{
  "arch": "vit",
  "model": "self-supervised image encoder",
  "color_jitter": 0.6,
  "norm_position": "pre",
  "num_experts": 16,
  "patch_size": [4, 4],
  "positions": "rope",
  "orthogonalizer": "newton_schulz_5",
  "adamw_lr_other_params": 0.0015,
  "lr_schedule": "cosine",
  "final_lr_fraction": 0.05
}
Rows from expert 9 of block 9, named by matrix and row number. Rows with one number belong to one neuron. Each number is 500 + 50 x the weight over its row's rms, rounded and kept within 0 to 999. All counts start at 0. Numbers have three digits each. After the name is the row's rms in percent of the matrix's.
# up: expert up (model.blocks.9.mlp.up, 16x48x192), inputs 0-95
# down: expert down (model.blocks.9.mlp.down, 16x192x48, transposed), outputs 0-95
up.0 102:596399551510485595481596413556524521579488492547512525487531462478524530558435558514457417467511406497449469551517524470489546438490575524485665425556466445438462480474426491567494477485460478522482555471577555479529400500524595478461496510472472515554566501569532568408659535541468463543
down.0 092:491553476478476557410467533509515527498497495518560451512475549476519414548512444523442560521438551493595502396451489475573583474536564491400454537441482473579532432426535499537395499489448601527542494563530480529426564507534439554486469561492433443479494417516398506522489538568492516543
up.1 082:459552475462534522465558485527433500478587530409529489573468490502536511475587448470513529493393536439511406590524504498523431523474556467472498480583489528506528400545547529579493501581524479452569497574400434470375511506492498548491539526479479477465458552514440591420589527584540568529
down.1 090:486546521521464450616533572518493498496500494581455565429548555438498507565535541521465369581479511458452520372505509519505496627419514519488478490463482499528465480480494596451504453408484470523573470512509546515474512464510501573537434505463486491505447441404464512471471518522515567507
up.2 114:486527463505569587563555475545485461404433513508438501491562606459520599519520473510464546520415417521519578533495474522480540423522499436617487501453451469503433498612541466523480392533487473474488453563509522504564424493558520509476496421471446505530511451552486493570473542419407476601
down.2 109:496518551523488486418440536462435488493486529576499521510485505435489461514491473447454531518460523518464458527486479515544491487497515489466498462523509510459432565557524591548478517660488513511531449584432510516563472562468615460545537489390509519528457467502498529464531529530530541472
up.3 108:503485590449546463442482540410497483484490420465640482575519537501428483467571514499506487478455490505429472547504578422543537478442505464537525405558536426481503500498528449592522493547403523482507400472518512489412588441492471420446509480521598539527544519577463554570485537545482486487
down.3 104:570587542514571485537500470522469534508568509467400451435494496534579548533488405551507426531482566470507513582519443497522489539461465515517498499548444571526421507504537365595399475494552403453402480491451580504484389608488515503437450476556439465511532512486419544416509523485466491436
up.4 091:408501496497415484486577544519565546495483463456431585503548525519479456478573613473600520579523548493482437533454527524432474518508447466526433419562483505450486544512554423557496477568507576544476491476347390535519506480517423490542544525512558529455460552534477478597532423471522450530
down.4 094:520377465468520614478427542433541561383549488538484567494576539537499437567490447464493524405411509518455571533443537522529551494619541498537534504497593487496477473508488519448503574486485599506462511523524439504491467449522409517481402526452512478458458527501529450582533512553431491367
up.5 092:523491522527616520484476502444474479578451447394576496401533458470538457491482496452487493481432495533479547614539575521452529467464449470572548534525514481502603449590489474531490505553494428453475498505500380504580553415428569473591507593575637470468562572563527479418505499467374560478
down.5 086:467563524541538479495441385537443503528392477476468470539507516517608510532536481496536473504524416498485475456529537479428494446496507526479522513526608389441487477424475435538497479470533428512477478498488539527563545620436457590507488387488545491468513600475507502474522441542523463517
up.6 091:502471495548516544522460472415526449438536460602517505448523504558538533515453485512425471514629486516483461577451418445506495512486510610505517521608439505463489417493503520446439501488469536578472474509519515516500498443481517435519497572427420492468548512622492527505453451537485572563
down.6 092:549502576524563493515515521531473501494478515458466414571387495431584353591516418500428539480513474536465587386465429477487519423477528534557526530525582545445546552508537464540522575449532428490439558438564488554415490500474512495480545458489492532418553565596508483459400487475501502432
up.7 106:489502493525429500498509484463588584491547516483547454542515472476447556538522553544501522464526475520465548543485499434540555541469503584541475500454488511434472441386469612500520495503475482559473455570525422455504463570469587489521471527490489469463557597467437471471562425542462402484
down.7 111:603454520383461515459439551404537540481593493461538497558541572421443504461535505440442464418521546528452420500563491547495470501468547528420544528577443485518569467596507499579480573449508405436477559473593440541469507452509566536470511509550584493554489581525488496512520491484446531471
up.8 098:507404570444503425543540458466529448476504541510514536509494488483598513496474588515577540501438534537489532522563529455467598432473495477531534460510457407576562550534516458536496534534496425563522525496524475552473472426561543471467476504498559493541535464502461593489523438578535508555
down.8 108:542527599414558600567493398554377496412526485486459502503428556374465499509490495564498521559553426581479504449476523521439426518568505523411531519604476498541445469373482424512517471490469515535477447464442467426418523546544518604464511545564572420431484526496486456483483545505554524587
up.9 090:572542545535495522584613462574501513538561599556438494483402519436458569509537602469551497582616423507483457545523469470452422425411558518521489423556405501471534487462530511458525526480590482496502538529429482459568539508542525409570507512468470507402440513562458409476536500526532502505
down.9 085:482474523496439576493448522445532558466550427532468489554589557456470457514523422543461515471395532455475478410433466488435454581541528533436540468501487510507495500403463440466515464503377524460477502465450554456392599567526409459401531575489541522469543512559557438580496495523436566537
up.10 097:462555528526544477492559452547471540545570479536528483480484509518514520439548487532515553521488504383497514600519570487488515546483506471534615413481590555515530434472614499520472450436445554440535514558433558537437460529475590543471547460376449481523452575533423531477487448480573469455
down.10 093:532369538547502472574507498576428510517491482512457644524541565445544540503485477482367527512526410586415514499452471530514602480533420436479543612532567470477428520495482466441430460465439493567478539563534543483510508551488587555517478473515456454467496483438503435538550526552406570381
up.11 114:530468496509511480500455492604488504566432409396492566558565548407613457538504488440453470420510511451591509484495524506441513482621523446549570502482478470483431488518475495471521455538513520477579438510514439458462473466517567501529538522553481470475520416590430396481469459462495483486
down.11 110:517610495457502544544514452522510594531466447418500558545473437491496527471540507448544466490608529498441555566550538480464417568475463510489422430515415475517546534445488466486448512519495529563537421546425492540531486590532506563453488549487477536361449388509476524517454485551463413544
up.12 107:485466514489532579532554423480533487558551581628503487450504451519405442518560538545490478559519422511456475586497496547449466438480450519447503481534555495582545516462605472472491507499474434527448556440470540496493592564539481523466472472484492524438483510434484465588535466474531463616
down.12 110:511469575472580586573473457507403497483562501492538581449467442530549530470561587478502601454566430550520447445538471487486486411502402487397451600528599484457476481467542511490517461560452480458466453434538480510455474475526470514522496419521537556390562397450393551523527531579467507471
up.13 091:486522532450431450466542507451470443395487536578492524545453435434542552512543544461624515461526517494566501502500498518465371499496540557537443563534423508563575575486489486433480443548600467491439532454421422513579552539527553520553592436526469532514495483471458435419500551578561588535
down.13 104:486409502483505484477462462505525438504439516373538530428517482580450435540497525531464504476565481665479553477493435423444499450549486512499538563592556514464490490483447431439543569548547561584423467500538542529541582524487449571480537497492416435508504482498522505582525543573438403544
up.14 085:519520446535514524521530479535531488423437437479469604374500467449548568540498423476407527525562504504565508501510529472497480504473497446607557410469477444466493436511466450453509449484452459514451516519577529417611488470556575471456518531551425544519423437456478570466590519453548516548
down.14 095:461514396505454549596432326525418584429518514519504493520398548475522538583448524523484608557519468453523492504502533549444542528497519426474501514483419523537522483452444548476438548580497544477524544503482519409462444651510598469600506488507517482543412550565533466441450516525490518518
up.15 088:523490550472610496422498437528514439475487515455633405529608435578474420584499454512511416568482530512513498524500566547489481449561493571452553446436478479514484518510570526524494527554448471427568506524513555525506508525447643446470443450507539467438524485462553501483544487527508531523
down.15 079:530452608503499451459521473492519492549584493447507465567451402497581524519538434572486537502529547560459514479556502418472507588423448513522333538514565563549493517472489475486504416530589473601491550465475536568521458512523508557416506436523411584468555522486524539531554520507512569552
up.16 086:489583466483469430559456501587605439462551478478583536396445474471594535436451560394513538497522418541580481519459515544400516562516534475509481543435426522490462450523457473390558516453444501533542521497505484525508519530539519455467507527456532557561525482563417480509549464491499447551
down.16 084:468402579526499545549450504577461567480385472532430568468436535510524489553466477443489515395562538514476591424448525423466544510480392428457510454535512518473560523397525548523516564449454572487501491568531575544536546556467504420551463455463520501413507429388481541530557488493557487540
up.17 102:460530517528552493408575553496470498455537537458523420515577488528526473518483569507535472553569564438515551500471536512534541438453384524492471469508443485575496411546434422548440482609517469457569501474576498633483459512491503465482500581514567479453471455447445581479459481456580536589
down.17 096:544377509461506405576552512450527426525479423494451515445481558444484476497481506456464492521477464676485541547459565540523484477478453512554487587544437527461450525508565547519408517544500521485483471506517614543480503513437579548492574411483426559503537475497518506543470538507550456563
up.18 098:402548488461412470517485460483507483486608513517481540516394501503527522487475511485501511484519525581498478456425451564538457568448434646390530564455658490528555467446487517394526442504554514487515511508499473449464475611461527560537465548464428564394537503566448492524613497501461488443
down.18 095:419523438601510459497471493492492560453451490519495456471513463492410480393515518532421503519473494474455478467478488469510555445598594456579495462405471501510463538504491487488542528512418582368567474513547450447467454514618456472484547505527558490533480352510578524518464498542555515485
up.19 096:430445502492534426507494598571475530501504611451486552556449460504563592474500503512439479512482585453493553546451451434431500440496514549469487482491488490479527464537527457565530492587522531500559498460532582478538489499538440527452530521514541530499461537440557644481434555569517571421
down.19 100:436458515443547543468527436510531441520445496489523522427475487463439419516486424482426497482482426470505493429541538563548431484544520443549455512478510587529424503551471497459551526531519483373506523472514491465559491536560534579603441498463523509526409442454607444424504467484548478483
up.20 108:529491443549470503503551547571443580551524589502463508541458570528491518497516510552543490469562582531416491525424420469466478556455483560501489484603510557443526538479483520497569454495626531527458544571353348443613500521470406522538479503462396488496437623555467523561440433539433482483
down.20 098:453484494532510581537391636430558517476564505550515462513514525502477387448495423524437449553441482482474519481485569475589469512564539461520491519451429564488475433558531440439510569469444513495462440493437483493409508417556447485526537566515499483605530437625525518548432510510437492427
up.21 121:447553460489460471462469533380561540429514430500485464545539502678495507452517586512504469487462531480516493485524494499528596541452519473505451503506580541559578462466400521435556478492432488485471446529522457506465455484467440567483422562447504487486495518462549507576530491591541461499
down.21 104:516419470539557529571529518499585480570565536486486474432528577467579479457509503409524457449569485553527467571436451560556495441509520505514493565564521483432466483497588485506485409566593551454465396557543438509551451384488555581437475474569465460580533500468460567620407451467512514536
up.22 083:494380488495478440453489453515533530546398639483576449429518509456477426515429542438490486476520420518532453486481439524409445477521491579485446593530503509574504534459525594471449583470501434474423529518550509550480478588499496497543470522548444483398507544484454483501491424473507566396
down.22 087:506508540434506453486546416501501380429418532466512481476502542528452560397512437512445579515478512500485588546475574469433520501487476429528622478498468467482504416428520507407465477460509573559486457571486543528540593515485502446540492456562552454550503474452377588497488556435538491640
up.23 091:516577511534587551512451457490511556481547407510509545579469462600527513466580554553538527569478472538423452498518508479586558491470472549428445546480523523584556510439479531418548417565441535490462517441505484427560480496516456546476425558485453541471559557492533482463476543470452565496
down.23 107:581490499410535618539427438378534481450503523503600451524444515516505585459522469560428555464447461540522445525426411420526458533543539464438548480466408514447525467474466550463495572508464508559426453557552536435518457485415562620461573435441401465544495532539559387504492448511383501456
up.24 113:598523553578460445490586403439560468432539489507571428461631468570569453505445532538504489500526425461570548487520534565512551514544402494547481534444519485573401469587522522534509559467539409462571488458578559564439452501449573448401472461518543500532570458512589543489567459419478399554
down.24 112:525551518456487467469648546455443405533482445488477508448501545520563529469498501444496583532565584589481505411540513550457531485395456455492536503528479566509503542434563542521411572523561474493463481505472486482527562459533436546499511471397479517499477540415575545398448428510597531483
up.25 105:456463469476527460534485575476526558427527573583488496558563486532452527565601481583603426498511530478490448516491486503466538525445524546456540455525473448601513503622491469557440498455566499541505517550426509535425442478419492504487614554458554493592447497640472521551424533485419475553
down.25 099:451523514560451537549550507511530539525574589470412459432466525495537489529426553535417470533473504465602495517434616549462488452550494536547472495573568533441395581522568457537472531552439404471527442534437477533461419472552468429500394521483430550477540453480534600564536454523520556494
up.26 099:575523499509365525390544470423468505467515474454483469503488479644420497546550572472484534542516528498530505470557559521544506506541535527435519444488501492495478445482570449512537595498584541447475494479497421472495559502482431434529499455546550582442397484595536533513540489488485437511
down.26 106:528474460448463535485538495483481542522441475455442540458444597503452477515513551426479474527479500556546459514514555453412494538528612435490522452518419528488453559466660542516520514470563527554395465499470478523513497585468469448482414517433467479546485507433459477469441408624482516439
up.27 096:436496466514543538489493439524446408494503424434496530539581499467525456489430519441608506469494438501526439428531588559548600544463535480526543481476537531534534391386484544545450480412450567477446425567598445515558396467484553489498489554507431523519470513507505497529479538459491525501
down.27 102:602521495485501507543516460472525566560436465475393609534405522421467408477530400536522466425530525509434542527473475502518555623563554498370501542455449497479548504409575490513464463453497586437466409551524481530513429559460518486474515577574469534475483543582498480576473494481534526423
up.28 090:521508479554504489592560485510414558614490379558414561507549590453534494517490386571441513546489494474454493509507537432485505495452453495519404456536468458455528537405502433440517483555494491545580554495520575481489450531481603512550543538437506473498455474538561542503445436562521537511
down.28 081:448395423466449564559499590577533444521429520522547536504521556531486534512441476460460449578444499429518509386568441504535563522504603450415540576479541511462524477442527492425520556399518464528596497454518554425459504508446580568520546574451434439501464427446551504475490450539463545387
up.29 099:471549521549521411596626520502554473482528501516419597520523553508509597494552529526466524490535511480435491516437553463515435449492479451418493487547479469486376468416468459449487549528439598547415446539392535491471433558513491432458580480560462553511512385528455498482481499562455571544
down.29 107:460469533549586502607447503549528518450488578456481540430517483430471534523509433455518474543409432552550426492448579582504561432604465566390578524528586471523481432592470552496457474523501534423532459495482632494440458498507504541468487549490530507547445512481410473574465575504456451570
up.30 118:462470511590492447485559522510452551530492479479439550442541542560386465483542507461511469516478525451531547444485574558485593494534523454525537537474537526503440496470539477551516486492526576409468512528498533487442555521498455495520528496441558525505453473415544479554528508581551467424
down.30 109:518436463419459566488449462475506539477446459492542505357484508509485525439504474451613589497549517563483536586520463494533486593491526470435547517435429474473480491443575480485512522475596599560412453496472444486578592551554461583534426532617494428586413495489483453521491432492439549425
up.31 100:484539528526451521564606495592457457586504439490551454485546558542456558409404593488497496530568464444481493498456495500513418477538489452536508450494539517496481541565503646449481445465465465503543519569523522610432506529507452463479549567535512505519521489415521451436430426566490559446
down.31 093:393533512541518482560454519532488551537466459512503561449521493501448518539521504502523516505476419535499456526551456525500523531572435549458533529448505412486465467473463565469661557547386448480509476526514477486632553485555375595522435499415562526486525562453508391466533523478589468390
up.32 089:539449547504531590480499559546572473445500498546611482451575506543458481531577489481605589501517487513461395457521497531518497553445471461508389500633490471467512491455576448483531447537560510530531532432481526484535473531528572464550528476401412555562515552523440486480458475503476564506
down.32 102:554547601505477564453532423470510489425476499527493522458466497459527350483476535464554527502380452568585575505531521427512522474535574531425539557479568487432495613492585526413526457520479455504626494504545520609533565549479543513423512598467512452485606472519501505481513479479504460453
up.33 083:492550463496465518495502560518482460498470487573540485509456479503593467456553537501532540557476406458418451457559506423506593531567559523453663468596380472515429506477533455537610563474584535460478497583509536452519473526477568439454534520427523512531465482462448497471505585476353538517
down.33 097:482464447477476551486466442467573569468494519571505582479447443482494520494497479547421521521547411505512536433438510554489501512533449428429495532474583544494465556397537437457520468668546518461575516477550536468478460468412540538583623506462454589554558495531532491525513459490533534424
up.34 095:466495477499536513441497468488479603370483556562545427550462529623401501449609560583503535500425526497472476506553522494521549479557545448453526466439476524518527517505447504466572530563423542443534488556520419479566481538520420520446562507488482554545505547490479463570552477541531440533
down.34 101:549481549565464585456507485443517471587463484525514572481490553459468489496499405527587508437575480550560431481501538495542464460565540503470538512505479475483457545433599544511476519587545540433472495506526376508404495604450564486505470519471421447501553464512401402517460480592444452463
up.35 101:457513553561429515523486489512490524466501489451477515450469574579479472507431500479470510405444507593433439518461505480559572435440544523561479572563496547544524451585423408513420462441514552463370503495373547504446562481458429524501568445512445606532480578467530482504559531563490421564
down.35 108:487584508480495502422460653462525513545453563491522498596509562545556456527532555545505454492509512467532519483552532521452484504493579519452532439560438460480501592531539485507467548556535578549501573507419506425541489493474496457595492527384463457510509482548533428437505377449442567459
up.36 090:469552438493553516475534458540551438437440491471465388520599527586577492486602479491458466549537498464602548536498466487522602483418366459525475475425480508619540418518523463553483458527436450569477441517562512492500451565436434390490492520526590550447519474485580553450495495481495604574
down.36 096:595578480487506487585569500516519400518476381515539612490412484444572544490482456484402547436497509495524509594409554507481548572517442526570507501489508462491532515516469472443498513475590523521418446515481529525449429482468456601467557501398430544572537518514524464523473484475551489528
up.37 114:579492530471550431490542512482530491411543539519514478498610470541566467492501532483526419512473519462555546543497435566442517455564424547568464525492469440592438438590551455567500536570490429438548463448556562569484386512493553487423466476593523491500531424529527631463563537457491527564
down.37 107:610540582504449417435555490465517510523526505468549448447517561499545502575438369473496524405523476535514513472542590444489504491499474477515534546500556546496500387447590540545374493518570497470539438545472496507430473474450568470430507548428460509466558553430552549543484491536603490525
up.38 137:476459510497487386489475479381467512479492479500414532513547563551529476425527510541560506425463526480428532535402470398579507466509556603490465612575523526463454494519420539457516482571496498478481544569524484514548455602558586469559491571536411469536502413563433475553511538510455476403
down.38 138:553449507540537495647453524547485487491475565367416526456489515466457500491534535581480489555547476480503514516408552435618454454526481473572557500469522492474429506476486491516492509398475527499457498505563474572515416535480599407523566434643543494507548401564478465586517575456496549456
up.39 096:430422514560514449506434444476540480519498577528485435428491548404587438542384392546571563416505505530439506514534515517579549443400432509475507484528500546531567510489416513491433561476500508505469433491485521507471383462507525560466471479479511493541534554447493501546501525528587521459
down.39 094:426584509532474425481470509572523499528455476495511555399452648477449453514558533519500552458510424514551500499527516483504517568469527440464465473447571476469588479467476541417533524518551526538549557521480411376489578575478537485599543522512509515523506593466480516508503354475527474476
up.40 090:538479585475463434535561449528502468515500452521469528532440589546464518445477565416456536489414414418476420515473518457541414552467531460617501548528496522471458489470525506473525488457472491504520505492485489422585438515520512468581538468503543503466462507652550450489452415505430559458
down.40 086:423434513483497510507388512521554471482505515428577474559615460447533404652458482476456488471486499482353576519549562422478502444584457575600478497554528506511429571611484466438467517425458495576515503480509554539470476609522576505523480531535493537489549496417520404451557540486552460445
up.41 113:535588522461512446442509561527490499551415535481569449552484430505531444519567425477495426499522488420434482434599553504412455433518497502556465427446468497538586561475537490509527512517583497477550492506505536489465551566448600480524490500532644462476513538422488545433523552537559458545
down.41 108:546546536461461543424436495562483476577546513467525534530329478475610602527460480504524489580584531566501448550492495562526489567412528458502475571569579459475593586510510478592478399487551489509476504467512477502468539587490523541523440524486460499505501471591520519512496462480524476593
up.42 100:461499500563507590561516594453486472515525495466454484493600545530433458561474494579429457457513494562391498436490473461552481457554554506590403481496539575412441568526483502439492484456426450534526482557367506494492546515521457502495453553483476489481502564512555472529521508538509400444
down.42 102:472518440540442449514507633499449509539492577544522461604515464510531493481493553562450449508441499380487465478471471515603491426457538446586468493455466517527492450562500547565477506498470403497454537543477434551536406424479416454477484510530549570556562488535577550534564508428478516415
up.43 097:517441459544553580637576547510505499512442479470453553484507581402507557438498528456437551531467388477549454492397542469437478491477436488550551489526414412448498567567522515504563627530495514485506455520487437480473485511509547503523533489492473546518487535484515467487494440486522546492
down.43 092:443510486477529522463460512446455576494512519484484624532486501463387554580485442502449533558447529397487532397538469444530524519468453469554534521481599556448502516516386493497512478487445533504558504590465490531469481469560484448432467552462551513468553431539484572513501566546423515488
up.44 105:451480549500482493568591471441586423476489482563533564413594484506515464437475530553453520555408467480567458526474583553536436461504454516561441488477512474500360384511539522472469508474472461532482495431490554573542458547569523490467425524576532509534447438490548512560598590457486548479
down.44 104:515478458414577509500494441535386522479479516447515428524541490483408425504563460560482571501427499517474464486535466528527524500535561451469569488463484530602570455440538530484387441464378435422495428513547559531441452446504546520456552542528537471448532541491485534463575520483526505455
up.45 101:493515474532488466506432526528511550437471542409492508564567478562554552491498500493451517416627545509390469486534491585471508568477559521447436468496498589543437404472464492444495460412535453501520451557448551511471506557513579497488504539573574456411431536522515547602550533566452413509
down.45 103:486483544546528550462540554516440410405525479521433556508437515438569517583560512503458540539546538576517514441403471563466598526469484505463495500436459520527508532589503552514469540567449493493459524397476544500517570438506428530489530481492450470478488397540469574524480538468593527490
up.46 109:533415507466561534469474441500463488477481546539535484441441481492411566603591489534585527527403534456564513475447475505466511471478546495434577532513447511529466509502523528507489473522499483433520489454467477464496520474485462508567587479505535471557546524588446416481401511517507500427
down.46 103:429495542513582511517546516427470476507410479393474440444570530495468453521483508441530556547489492522550475461510570435485479405572534481558530460549482495419481499524448437502485383443501414568529466463530513584481433473488473519459543401562466554454500469463378565585557509586590547472
up.47 086:491531468525500489491489498474465473539484546413506542619573604535416559550481573565418475461491547455449601515483425452499490426474572585404552557495553451489454480475476543588570562485584483487450541494474515519459499540467591489432461485449538380491485530565452452523591585551452452541
down.47 091:487460514504392478520504444499516428455493432418550500483417550549544472505513441479448486505553543510485420491588505441436416615492501527533463482499389435422544459462440545432451484420558441569506557474538555461525503450536494530488496588537544454534515466481461492583496379468546439553